A small multi-label audio tagger, trained from scratch.
Model: norm layernorm, depths [2, 5, 2], widths [96, 192, 384].
Rows from block 5 of a small multi-label audio tagger, named by matrix and row number. Rows with one number belong to one neuron. Each number is 500 + 40 x the weight over its row's rms, rounded and kept within 0 to 999. All counts start at 0. Numbers have three digits each.
After each neuron's rows are labels from the 100 clips, of 14976, where the neuron reaches its highest value: "peak in band" is the frequency band that holds the peak. Only what is clearly more common there than usual is listed. The data: synthesized solo parts of chorales (CocoChorales). In brackets: how many of the 100.
# fc1: MLP up (model.blocks.5.mlp.fc1.weight, 576x192), inputs 0-191
# fc2: MLP down (model.blocks.5.mlp.fc2.weight, 192x576, transposed), outputs 0-191

fc1.269:524507446459541457454457452472481518522516510496503551524539455463485543537457519448487490463469519511495471415542568533490467583529540444526469554450467521471479484492527541497497536533501475500502496490450450543460491490533446442583483560450474513535468503400497520461482550569490505458435515505457488540430563615533478508513551516531528487501560526506462587477466564486535477522559422492588522566567466557461517542524462457443484445504494493549484506557506497489451490499584463439485455497496458453549460447460438499506487513539488464518515447528503510530592577481536487441
fc2.269:555507433483515521490494555521522495529558495504550597482506510467498472484513449534521517520524516552565513446489472493465506496469511541404433524551544478491505495540550428377558486508583550477447564511508485504507495580460587505520434494483485507505407491526534534490478450504513481494443436473467524532426473470507542373525439547507556492548451527517470475545442533455428465514489471508522421488564489548459464467481464597529480479526474541558502539450484530515489499514467445438451517495499474495498487479517490523532465433492514442552438460567537501535495496508507442491
peak in band: 1000 to 2000 Hz (100)

fc1.14:517465528609484488519524455472546462509463488497434490519519505512423516531515520553555473498506513492567416488496439481487527511497445421498529516568448497463457499464522553424489440495437467475579567481472488467508532496503515470526434550485515446471573500472537582489501549471566475445505543453490492481524504473586546518524497484446457464497475483533492576449532501524485512529411507494498497499512478473481525600441529460524440418453529474511481496495516470577475509546481520435515531481413477500416562558400515506510517498523519435519569547521481460449475499512530489588
fc2.14:463521493503557532503416484471506463463497473541487518482507459446419502432562518575509396465478511503498414477498532458476486508462486500538504473497548561560463519478501526473501513497516499419458528496546546462501436473469493477547573566498521515485501488480515526517546575523587463521502586473435501482542514523493477573457496462522493482527502507617502506498431448476397443501451498516549560493599504481573514455507433391490467443502501436462508521519524485561506536498500558528460499483473507539454515508523505513460537574507446527537575445511500534503468539476511462576
peak in band: 0 to 250 Hz (80)

fc1.249:500470511507434491518468570527579485539471493453401519501447498470434471441481495481519463544550458513533511515536518466465481518482512466428513481411466488578483499523504550504514499495457525497556552501475505473542439490485433558531490530421510484496450542458484521502519475499528500546518452464470471457504543521500426525582562536517476504514486398385536502528595525434580512500516471459499481476419497485514489442549470438511512450566429500508503481573565524560454502476450505541430555499491456483516498456460510498533527423499591531531516422464527502507479487482500454563
fc2.249:538490420491566505490466436475446523480562500556446483570471525508568444565454533508418524494457489498485462513482484641485533484492467506477477481539557524449556451418468450519495459433454535458497578499530476533491516480498542522498560490503493478481481485489449528573446531505426545470449555503546515473473489477504551541519450534509487497510505545501440503463478499549523480486520515512500522553503491500435496584399453523600431499503576517569535508490521450469502436451556505439556466480489563545536481471522509550506508505485435520403475509483429480501512541512496502453
peak in band: 1000 to 2000 Hz (72)

fc1.412:506567491480522513466520491576479498408508464507465448508488460539571447472499543570492563497501538532527549497518447518496445565453543594464604533549422527473536463520524503521534500455511401481475489530580500489576501540506538520525519527500528519473516526490516435428488490534501517590569530515486510427486539534473515500525451532467507499511515506498488525550448551525482428476563521486392500493572500505499465486525545480483555456502499525478423490585466482502469594544523499494444467428504461477446456502505493435498413501412510472466491425496520505473499467534527468467
fc2.412:430400464510457454477416485590503537514521481479549533507558417575475465542510482445473498482525444518486482452510477498547471527583456463521501456481578481470423511502506458499496487468537496457494533569566482508531516490453561449551503500494512509612539512495438545473506490434560580574493530512525503493492382530433442472503501485504504471575550456582515508491495552461510442484509513519500506363463551457426459499479508508477492509467494542502559549528506577498512503591527557475496514498511499510493502501519515445500458454507477472554499454472517474517497520525493476528
peak in band: 0 to 250 Hz (83)

fc1.180:547528508435542415551515488506472438506496517489421447445419499535477540474526446494490534495383545588523480517556533536479542547421531484502492435506536492521467475481454556445564458451492468527541460545502552503480464521474467481515504500534505522499494553475562489510472511471440483492605508489498544502513494513510526488533517533566565541585462549504514442510527502528485391520500499544429517553552484488595512580494503493546476465470479512511514508458549492428496430529495613504487531468460536391493480449506499501487538476532506494517507548495534482449544557487529515439
fc2.180:470514600585472538477504476485501489524530491558544515510504518501468550625504445580503492506515398468482505424514505477535487487522451518527516489533515472494499515478492495563445459508411525507540507473442538478515542494542526459544497447519435460475429514486501514493533455482552421499502497461524491520552480495576560458494566488480519561467465527532476571459523478507500470489507505451661504452443528425493531525505529484425572502503481475565539525542467539452487481501490496504508440454505559578498496498502558526559489507522451491594491542474555499450520508429526458542
peak in band: 0 to 250 Hz (64); 250 to 500 Hz (34)

fc1.171:416534546396455528388492501485459540573475533500531491481502490502494497555495501469498534445515521578520520576521411442424490491453495553501500524483479560499509503511503511464494534540453519434547462474450510441513483481483447558493531523491454467545475516420500497514627481508525500544520512489520493472506493557502440536536508573469527442504539531453550532557496478520483508534564480497482538436484485478426483442548476472550478465494415492484558539431532524445497548469533439451547482438526514482467547491501503458464521552521554494530504492480510516492518507376561406512
fc2.171:583472488517536541512416526506489506496497478518500500522469500499499410557464484537521495499475529486519482589505494514520428477536452501534550418474490453500493497529523470539564556552600544447473493519504533548436507509490519551580496584508542500521517532550459489505490508570447457489465539446486507484521475441371521482517496437449505476427416497523467449468551452442516524514511501548530469506511523467471430474567508499468486494531472518435408506524524472499575441511467507463501527372497428493514505561506468499509436465491441423486445540508488464511500458486438526537
peak in band: 4000 to 8000 Hz (53)

fc1.23:501486524447577519471507556518503491461461497501501443440547489578530452467494477528491460460521479498526497480509452478447485475471500535491476450445542599464519497515485489557500479536479530519524574565431475499504478479561492570482465503555557488403502530425488523562562511495550452507474483501472519514490518526459448556517589615458475500437468579421490551504452527529424425481506544566516537530548516522537471587526513477489563529476491474489538549506537504486541469512489458464484504497532540504428515470397519480492526438521500479523471551568479559575428521448526519523
fc2.23:527502449455643529487534512506460500510423505510504534422525529577445579526535447510446504477516523505502523536517525588569479496525468476534495475508484534474483493494602486453491537509510467532424537486528513466496537527487505553504588437495495560517427546534533567498423485524495546501486482474473511489472496514474481316503507502408506500551512561536505473515497495465600490495510491526528533480478514558495465520549489480506492501484525498471427408536550490500490555580506509447501530522463504526508483491469519506571482475478540435550392532475504528508498502490524476522
peak in band: 0 to 250 Hz (92)

fc1.418:455469454496512529579528493484472417497498505594525518544446535523458507444496526574366508439523530485518494507556552555488463503436484483534467531489488533567469543585492476547449479491396528528527416484533511564491502564506519492527480514512531552460458515510514476506476527492521549500515574555438570520463511432494450541501496514509487561472509556504499519488475495518476461533468511480485550509481494479517517489478582503501475466581491474552553549512585487489506500532429510559532510511514472496416499526491604447497438505497478398575451523530428510449475485431519487488
fc2.418:478494513560547531433517497505524517416500502504506493506526523502494528520498513529563477503509490544508517511445508463512498505506496541421480518534482502498481535519578503441517513489537566455516533511552509422465524484507537518504489507529422481500502500513507539457486480476495509496360501524535478505507489456500556242496502487573415499537492548469494508516536532548575499518510569477533494494570433445542528469488491551525511598487526495481496441532431481429432507507483510473474508560531450558463468506504550481470505427541558483468458514510537473497502478471487468499
peak in band: 0 to 250 Hz (37)

fc1.327:516471507573508571494470486540496512500562459536461474514510494514415516500565462482497494426505553499490477495559513455454489508452483491461423485519493486460530510442511496552501473538522495556499572510519513514483546530506493399495474542470538563512446523532508476445496512489432509485431547515459497590534527544472432494471508506487376536526502536499464502508526491467523484494542391516486489551446546506493469443538488484601516475572511453527417499513468462512458500538498494446565561507428491484548459500461558613499524533510494479515580526579490446550472591503513488581
fc2.327:491543499491412512512533499544384491560470481477477584480527483486555498497489511421491461474470488528494560463457437447517482468493525515512494437479553400498459536491497465499491525470478451533493492541570521581450480548502478401472493517513507494500481433547494470556508548491485491537571495453462466523484492497560465615492453427560627564523493545479519508576477513506476501506509503551446526552447537599471537555553507568459488492504531516530532507503471497519499552488475506534537462508554553508500496521538495530411539476495499440476516593578481507476497465500490456478
peak in band: 1000 to 2000 Hz (60); 500 to 1000 Hz (40)

fc1.335:471489517521503503560501493487496433452506475473536497551486499552441498527473513544422499501527502477534488503545416490476505492438542488525535494519457523507435525414518518509464446506519534509519507515519491445527502532541523586554444540488578545501508490501445483541538544505468456439444496545417564563521489459506495540510522579492548524550429523544482479534482557479434386500481424495522511503503558482508515542493570462518450553482473482524506494495567446497533561507606495489538436490650501497507457515455469443444529440505521447516491489522542515454477558592536538485
fc2.335:448526482457564490521576502591599533449420499471443519469534550513479553513492551509487490398411486552538523528445578523503493513543507515478501474507451446498420447482533485496500500494513462487460580514532498431495527464529461521522513491531475507495549561498559503500432488499534506493459503463561531480416514520452542281426509585456479513477530517466487503526562475477559471463512539507498486528515476504545468494469509551487454445522467517494474432504505513524479515474527490465500527508511466473447541526500494496543492497463533467494462520531466461512441437540483455514
peak in band: 4000 to 8000 Hz (100)

fc1.575:487555500467519512428525474503551488400581531548509522518527501420474547462546488529498475545480499503452571478517506532500490550416405492482458477472448545460565393581482463462540561467467488477422498485459560488457469538549546502494477465519590501525548487492488457610494532451488500558496529581484507465575497491504484522457454452516501489481484500513461470540614444463487490520504491511500488482489496560583482480491503554407484463502472494511480554474486543488500476489531518494500544543451560568555489472470549499440515422525515430462510490516451522482543553522521472478
fc2.575:432493504542564416504528512493508512588522444487526508494449465436593552471547491508505508450519430580489538523563466522480507529496521505388482493428514522462537469499504486512513484520492514526467516514490485537462518514529512482562629515523455534419458533477497434518486469456411467534501483530534514498505505505500479565481486515578452488482465463443474501483437468470529451552526433458508482613558446526481465540405505498451497513443530512458493462472490502507475505504456489505441498539508468488580522471507456482533524492573454501518558477581474489507595581491546520552
peak in band: 1000 to 2000 Hz (96)

fc1.129:484551484488548546439520464476502535465550541487461489535501463445487533507603439473575419543494517518372585478479504558527520497448426564501473501577493505507529459516552496457517502458482500444402510506494539492465463512523507491508490374496568493560549537498506451556494498473462498516507530577493498468601533537529497518480445443540524491486484477509482499482642450500500492487570464511495428494471483546553461490453483544418494449485467545466519540494461529490481513509542489500521514471445568534541527468471561515478538509440514440487488469517477526490527526554527465493
fc2.129:483540524526552495492532516493501531566504454462502498543434503420485543495496490486484481472482467550512538541557494526468518547489498504399504472441512524485557482508459458540515482515509556500450523496490537536469567470499530528550638534496495532398430527476518437520488451470388481497502450499493520486507516494514499632473488532551453466441445518476440523509499502460538485549549472446497486599540506525500410564481542523465516561466500532422485453491510512524481447492458499477444462483525453497526540450469463496528542419552468445498602521550451515513567521470508532521
peak in band: 1000 to 2000 Hz (100)

fc1.511:439498456536486526502503424531473541520561464501484534480522478502434537552535470462485474431454558571469486437555507469485491566504489493500556522526566559463473503470501508548522410437452407545494561485442508570422549571502475490534541493495507470552510557495545498501551510525420465476497558492454471466462507484519439530469550534485524491529547470444441498510438583441523524483524435492591534550481495511544525589534449401514438482489541491535538486480497567463499524457511533524504528500421472468549447500501529542495542502549513544495533484555490476516479551540472461561
fc2.511:490537460479481490421442510529477537523485476444479492499499486497526501497492453428494483509443536525526485522506454503510472528470486536524518525539429469497445558533508477458506540494538540496559562472577560534443509536483548414534431479528441566493424458541509592474433485543497566511512524493473516427449477501478462382468418466498490459589440541488419556506468509450456489487458489500494537581560502501565432510494507537554507449506532500619537516515534479533482515468482452519522509583533520530462520524508483536471543453423505430527495473522486504456508498504545484584
peak in band: 1000 to 2000 Hz (50); 500 to 1000 Hz (50)

fc1.181:553553499438397511526591503495524513549501523575530495500504489468517497540395479533458452564451516509531524498523463501488504445493505455546510510412493517523532495469605525473540543466483468494502525492487507491535490490505483519500453510461547521490503479487501488527458530463527508470593535497436527499511533518474455511508526421490498536485490544508527449426524529495546578447507498484473487551532498449395588573478519477545502436463510555459509527474510470505553515506524520505450379503542547536462463502516490414494438447521535498429423563453441527515585454459462434536
fc2.181:480542439528526611576517439449609455498473485579471500520509469523527489513493504528522433475491514526581524508479376503509620495484537513470436532499490493567472501487549520493534513526548549507482547526454557559470425495491523496433509493508526524482500483531496530483527507448501500496451459571442506472479581506457484356428491566533501538526505490507536518518491501449481518495441480475523409624441517527535525431486504518498496553519475494539481463510473503476507534511494493500488499505457516507407509496510467475511490427522509465460499573458453473489424489497502500518
peak in band: 0 to 250 Hz (93)

fc1.189:506459441420474519598519502494501455451530499479450478575586488458534513516493491454449484445564570541447525531516478560467479533514554440481502534501457471462554448483520468510428519482512444510484504492467506489466420467576559426527441552507610486538483508495506480501508490525470452515563447501505498507510458558535487459509534517558506564510506423496518486495537460541571455512501498484434538495493468465490466464474496452467437519495499590450527451517501435493495519499508390482537488606496476470448503484467614573512497449491540521485525437468539534480497532520509555528
fc2.189:485486541493449496437459503527468546499561533502471481560527487472543529459492493548518505496517484461479465487503489474488506507493494489466500493465446514529523496442502500498528528508392524577506486580491537523456459504549468473504510503535490475460538450477509488439517500530476470398478537456429508454496560523537486562525519527487490514573438455508564442572429376505494408471480497595564502445422502442486509590519451489510522425590521412535562499560499499501575519498487479480439488493514432523494497555490502508520438565568467490536451519486552582457511545510464492482
peak in band: 250 to 500 Hz (98)