python train.py --gain_aug_db=6 --n_mels=64 --spec_augment=true --win_length=512 --fused_qkv=false --beta1=0.95 --steps=9700 --lr_schedule="cosine"
Rows from block 5 of a small multi-label audio tagger, named by matrix and row number. Rows with one number belong to one neuron. Each number is 128 + 24 x the weight over its row's rms, rounded and kept within 0 to 255. All counts start at 0. Numbers have three digits each. After the name is the row's rms in percent of the matrix's.
Before each neuron's rows are labels from the 100 clips, of 14976, where the neuron reaches its highest value: "strongest on" is what is common among them. Only what is clearly more common there than usual is listed. The data: synthesized solo parts of chorales (CocoChorales).
# fc1: MLP up (model.blocks.5.mlp.fc1.weight, 576x192), inputs 0-191
# fc2: MLP down (model.blocks.5.mlp.fc2.weight, 192x576, transposed), outputs 0-191

strongest on: violin; note D5; note G4; note E5
fc1.45 088:127111111142129061139120139131116127140127150142170093124127152159133154103149200177080138119132139125130091125123131137146153152059108143141107113108122152157132131122074133157102111086098122116124101072114129136159146122131113166121110149129130118135150088141138134162131094144130178138120169194122123171130157120090125111136115133148137104118132114169147080133116127142154136140137128148103152115132138109066184124121174094112115138129140083139176154171148166112125136125109130127121118102137117126136132114161122079114127128109121147117125118122166150085128150133099094134
fc2.45 096:126142178124109161156133117133130155107082126118139132142143129123093131125142134138134123128132120117153132161119159113136129134133161138112087113112146129114084087120145123084142093105121120142127174116133118124061143146137131129174151135122098153127122146130139122111122129095120115161100133123130127132133117117104122000134096122096101101189133186137120178107138085140172142114139122121085105139132127132129103132126125126113120121104128130137100112137098125133145124163129127119130127151120151155113134126153124126073150132110137128156139103145115124110153125120130128131

strongest on: violin; note C#5; note A4; note A#4
fc1.433 083:116111133151114146162116152136155127136149133143133121086144114141152147117187095154118154121141101100166108135160073119134154126128141148141073136090140152122142099127110152149096093152129144115079118129100135149145104116133125127120137114140152150153112149122130161136132073087105140152123123124111131131128156145099161141102180119138101133089120155100121109156143148123152127137101119111054140104120160129138135142160106100160117165112125143156168095139179122141180129153165105130139105103103091126147125074115134173137137136108137108127138096173115136078104152066097142141
fc2.433 095:128126152120108142123139153129146135093119125083143116113105151127081147120118093154187108141118155176135099140149122123144123129141124113117129128128095120133138139147164125118154105127202126161104143113150141121119114131155153109156171120132123145108141125123094128127138076126177125140106149106123119130119108155131140013109128170150128093183111130149129123160124127135140173114140148135120150088123122142133150132107137154142152137107142147149039094098159105106122131143122116154140147140138125150128130102105114122141105124146135109176115077126088137068139105127089140137

strongest on: violin; note B4
fc1.199 121:116163134139124169159120096095170120119137150128104110188150115086169146151118124116127139114136150093117154104125119142123148128124154134123077151102088123141142127101131108134099121116105105076109124086130112111101133109172146127121115118146155116131119055078094135157136124128118132131123147156119125136169140128152102117141115133132127109107134113135088166129126083131151147138131148164133137120103113125135080126115121124122099134152135126142144083159138143153120162127155086084208111133100126162119137142128172215103155135110126172111107130117129114127133136158144192123
fc2.199 125:152106098136141132124130133114132152181134102126096141130112113096115142148173103218174127150125143137144133084160125160113191105128121116082159121123096136127151109113121128155127127110115141153115075127114130173086102124136115133131154132129083097120140147152154162141137140093062085103116115126124102128130138121140124178114112138113098121120136138161166119181101119141175077154159147127144140126126128120138147157134130120167117132127127105127149103162125149119157119122132125089089117122144115173177177129107141108147125097150093093130131169153135147123117155152142143126

strongest on: violin; note A4; note B4
fc1.431 100:133123150104119134105162117181124145147158154134127104158112136124121094153131090188125093088105122066140159127112077178111149130154108122133150123128127148147118124171143145104113129102140158128175145114107160132132110179116141139118127087122102170103095125163131123126122136114087140098101095149121132196129104106105132104131113110087121160106148167176121113123164095098094123130145140132120136145147130192102151117154179129095122132117115135129130130135170113129130144106127086127125091115085100105132103086125135121130112085121123132135148122135143154142138093088147166117
fc2.431 092:158107118099139101125162200129133095120123134111138160104125112088123088175115122110130110114114111129136122152092108128126139175130130121136137110113114168144128128127104119132122125142126088119132188170098177127129113163141137114082063142129151137101109136090110136123146143132083137129125120137125134112131143083120178136137182152109129136133173152148103135108180123144168091114122149122106153138124144152118179108160125161117116109141134110070128159119133134087106097107133105091120114085126144136126129126054144129190086134123155088140151114115143128113141136108113124133

strongest on: note A#3; note C4; bassoon; note E3
fc1.191 088:142168138135101098144120095141201141103129125129137177129087098149105115158120136147132157134099108114154161122128101096155118117154133150114136073145114136113138095148111135141087166133102127123100153090131104113083112155092147123095154133098190129145119136150082091130159133162137095144113091126159151128122128117129149125152161118119144108051107118128091140084130142127115129160158140125129129112134133083114150128102125108143137122161100130140129122143158138124116112121137122124121159128118147116123135135148160131116135080164165107130136131122223144143106107128112136194
fc2.191 090:124109093165142155192117140128151101080079115112165111128119117154155123148143129130154148119129123134148118131169115101120116159145110150137146115123141127125113120095147082121143128137132144144130105111125125145168137169114138148128144112138087141101143087133139151117105128130154147133119078133100129161127143116115133114169127132136128149125100140145169130135114085128112138104111104085161141123127112160113127121159092138155140085157045139161093139133146143127132180136163099126137137127128157155112126123171157187155110136132145174128128086108167052164107125141126064113

strongest on: note A#3; cello; note C4; note G#3
fc1.459 105:094126126138191113158175166130144119110136080167129119117126156153123126145130147121117103105116122116132118159092130124143124119121137102086131138155111165159134118142118123115112121134138116144107083148122129133139133160143077124145110166087196096121128125174146134119112128147159129142123124178138108161114143146082128134150139107120114125123096151165123132148158164151136118086134109067091126135144167123107164117131144098079129109177113124122106150180074141147130143149129113134125135097123158113181091078134112127106140100061122121115134131146156126126107165128134099090
fc2.459 102:121109148139135149158109110167164139103115108130124147157193121133146092123172142136137142138148128127131130149124131127134117146129093130115120094123135116123041137133129122107146096105106118189116156122145144113100107106139127156144149084123118126185151148127092113117117166113129113125162099145129173154126089111143108029156124166140125117153109150134134156130095097143113128075138189136124107092140142101147113116155175141147142110077127114181154112136125142157143107164110165105131140126163125150107150121114150117122129126130114128143125119109087116137124091112130136162

strongest on: note D4; cello
fc1.82 107:147143127132105148107128101106159122103157136152140143120111141075094094104178167137136131106108101113123147119137123127154154147127071093135142085116100132103122173146111134137122110108138150154153101107128160112086173138152151124130076147080129115138149172145131129174123174140148128158122129130145149135199142151177146131142126093070100117104127080146089118138120154112121127124135129152135096119178139097150124145111105120135118113133088130131120139132099125137133143129110146125142103096140068087125159140109102113143089086132144117105141164147167102118119082127099156112
fc2.82 107:136090128140140088127117197184151086140091116102136119113094099141116135094158163147170105141150160119130143120089149121140134123120129098137139131159087121147132122169107112138091150126110125144167136145152124099133110117069135134104118124062138162111140128118131114109152169120110105168145142146132147114162140079077113090129158122129108137144206123125117079124101057119147148124117163146172130118163084128131147108143149138145128103133109111088124124115138119118100113133128132129135131088151095144139098157131116155133158181139134133119138095140141129131119105165135119128

strongest on: note D4; note D#4; note C4; bassoon
fc1.541 111:138149143137142166125106074100111165078157134154140151125156073114118096164133159116079111101134106096111142147121150137065110106133155120122125081147102101146171122127128128134152133128147171143089192109114102126088128110113127122153120162104148107076142155156107090126146128179092138159155118148120132159160195127117109130141125134130112162147129127128091108140108130133101130131149118124139117109138141129121121149124091155145152136128145109120126162086130093136076133113161137123166116087125148133148145099126129127128191144128126117129165177131122123150110109108167113104
fc2.541 106:120111141115084144131145150167161134137124123180177090142114132110107171134107131124100128117100159165136117139159117126129156104123095083110127150123133155126112120108109127172171144129129120141087130130134104107136142115152138177155119124137087136159126079121147174140124110052146115148133091161120114145157151129130096126128119104123129120131150110130175146131116165142149174150155114129105141124140096101103196120157130119138085175168116126092090146128152122135146151131119089160126133136084122129136128114105151156128122086151116141140144127063110100093142122108161096166

strongest on: note A#3; note E4; note B3
fc1.289 103:134199110154179126127098137117129134163171174064154118146138137118083121129110126099094130124127108125103131137079108121147110093127111160148145100144128078108185107142128163168125117149151119123132188129122143132153168085137163120173115154136149090171181140146123142172140141121120117129125131183116145110144183144132101125078136111135123142150143119119147112151181125076126127126150140133129100095150128149134164113139122138130167107154115120129113130140132141122111114130094133127133096098077120110121142127113135140111138151114111143138169126102130144095146078130110102139
fc2.289 105:156114130127147124169151148147127111130118163122123147132123124136147129081125131107090148139129126109112119155133134125183116128124111133130109160102126140133156132127127145136131108191100128144139118157118131118156091149153077135121113118125125117101144144113118188135100128156126161125147125129105125116121112139106170250166157132127124131095119126126133117131155142099118129125139104121162086154115139076115122122149132114140086186157083108106151078144117150152144170121137081141115103122072144103107110117148104138155099120130099083143132095155121114079090139106114158129

strongest on: violin
fc1.311 121:180108110110160094171159132121156152142119117083124146159150131110109169136128140155102164168169115111130140143148116092071118121040151128121111126101134163160135130100171145154141124087114141180111115128159151097141134118157125116165145133091142118109065151090114141085100160128120150152123128123123103157155124114167115122132134128113144134115118100090159157096087121149128120112091144124140134129141094126110112124115088092155124176126113154116133116117133148156144156141168097133131132111152148097160126139111098132113154116141129113122183117103125107094102128113142103148
fc2.311 116:088101127138080108148133144145132139104122130109129160166122129141092149109131150116147124125118127140153103097108133095128138130094125157136127115126158108136143156115127114134134122079112140132127126080140103140128106130166141114130127146106049121107117129139173133160114113137120143142109133092106107165152103191124148088139108099121137128132150109100148179140107038115159134128100117116117156126116083116158185134088126104095168156130104127098105143143093120127120135126156171110128128168165103093148129154098097076147169136131148125125176120109134137123153102101169127105

strongest on: note D4; note D#4; clarinet; tuba
fc1.396 083:157120100098116143131160148122138179136148083077147115167088116160123136145143124126135123140132088156125131138168119123127130141159137156151132126099098119101114130085155161131148086093117174166113115070115118131075172119094130175144122168115118131154153122112123153126134132130162158146121137149115126064115149146118128136103136154102132176138091125099095098097116128120153151117126129131098141172118112139134121158133178106120094133153111107144149159140146129124122129129177111142129084119158126164096146122107105188134100155127093129100119132157144131093080160112140119159
fc2.396 079:110097148173156144143192126138156145122136150114124132131127153124118158121154143111132127107139112162162127120157139149105168142124127113095109127148109074170120161141122139128131104131137111117123142131177109116091164129122142148148113125131108125118113155149162125081105103140153117110065138127140101091086107129085104000133116136175133122135129123116121145136129144084155107127078152129133125146142072147116126127117133143135153128147133110142134119142139127122107109127102129111121158117101129121127165124108154115125112107127125129093128142138118104119115127146178117075

strongest on: note D4; clarinet; note C4
fc1.196 079:143142161143157145134165124163119142135133124117108032128162113133132152134113077116114147112115152138105135113167102129113089131142146107121130116110132128148113137092098120104100156127104135128160116092129135164135134105120162073137103121123109115127102091161112142195114116112086146158159087143143128156169183135139134133166075080135140112132132137131091108122156126150135090087133156125091129153113127138111155160140148088110118129154139118147138133117153122175123146140143068116122151145150143128127140134134172114126076083151119123085136121120151159150122138142117137169
fc2.196 080:130125129106086121093147146145125181119115156137065143120120151128089169132129151158167102127103116080132130165107114128132147117126112119154134128116137163121139118121152106123126167134118156138135140138134139107124124116109097130120161130164092140074144120131162102132118127154105139087115135120118156116103141128153146000126103143098123090123142148121147092128149085149161138138156123168105126122152128117140123150121121128108128120131109129109116132134131098127150117149147111083127142116086106125112146166109080137091123119126081135116088096181155156130088108130138134095

strongest on: violin; note D#5; note E5; note F5
fc1.18 106:114142153146128134104124126149142123149130113156140128174153150119075120174093121093137149159145170073110133121088112099140123157111105127128138134128091115148138131113136131141128112132147125175105139118168138107117158075132157097140104123129123109107157101144127164149129100088122188082081124162107135146080126143151119105138113116132085122105126154115093140100106149125194154130123126115130094134110134145161132078120185139132128087177138139140143117142124146130111136114159081084128126152114137107149114153110142214136147134138103134145165163103119128143112109131131155123
fc2.18 103:104141102112116122176141141104071136154145107129131137139129157129152128127139126153091099134131104112132089102184131129129117129141121132139086148082104119107100139136130140128136149138142156101148106149126146141126156152153119062123125093134118126158097120079128136150142141105130069158132121126104122166144146095141132245124135080127136111145127138128159129139115134126109095139113085132163102091104163097127125151172136115085097160115115118185143132134132144133131145143090127147126116129136145131138122131110138112099100133129139101168141125109144104044153152159128139132

strongest on: note D4; tuba
fc1.465 094:128166131114103144086145143142099095130143142159097124143141130150147092118128116136143069098168138132144148123118126166127153162107131169121131107125131141160160177135141120099138117095110111125134103125139127162150145132080109142135109175127124062127174128143151088122116144086137123161115108120126176139153087103085155120137096109130101107123088105141127105140133135131130138059121129134080133187107132136139133100116129128186108125128123143103170124136141154139148097180109129157087123131107115073158129135134106149116110117119111130098123182132155144120121162116095173142
fc2.465 097:129131149146118136118161142141164133140126131149141150132121138156127176104129113158122149112135113141133138142106141136123127162132142133103135137139128116116164148136153134081170156162142132128101162137145123136138147119123127133156177121119063169121143138153092161101069093186168083115131150089127127090140143077128147000112115125120089119142137140102105111116135151131129135127172150137149084155120125170088114120149128139097116170151133096133092112127137129087138086130089125126145136142122116149133124136180134144152128108130125121167116130144123111133159115133123118133

strongest on: violin; note D#5; note C#5
fc1.148 119:124120126132072099146124096136076145133137128124155120135116134117135150128127088116148104144107143115166122131139083091115098149165129128143130126146099138115152146092126123114127157136091106127100139105123087121162097129133137112174153134131147120093132131141138099085086110128144169085138126105092103202127086123090114111176100132110142100149096127128144181152110147142187087117156132100134166108082128126136151134099137124116101159097134148107162153110095111103104153135131134143115095129134143113112153098125167113164127110135164153101125147117122193129133120143144103069
fc2.148 106:116119082116133096112098154099127108101125144169159114115152133156104098129134090101128154150145125108138168117098110142096098128111133118129104138090131127136148137141088145133129128156171130132138146112130136140126131144083096130121123146152124176064164115107125167195148151114139111159103125121115127136155121121123093138137148118104142140124146122158132110153149097164135154116089129161138126174129143126121107147152116170099150133120119134153097116160154171114199104148099128120160142107135133162070146168144097115089130129101109144095168100150106084184123085149134142159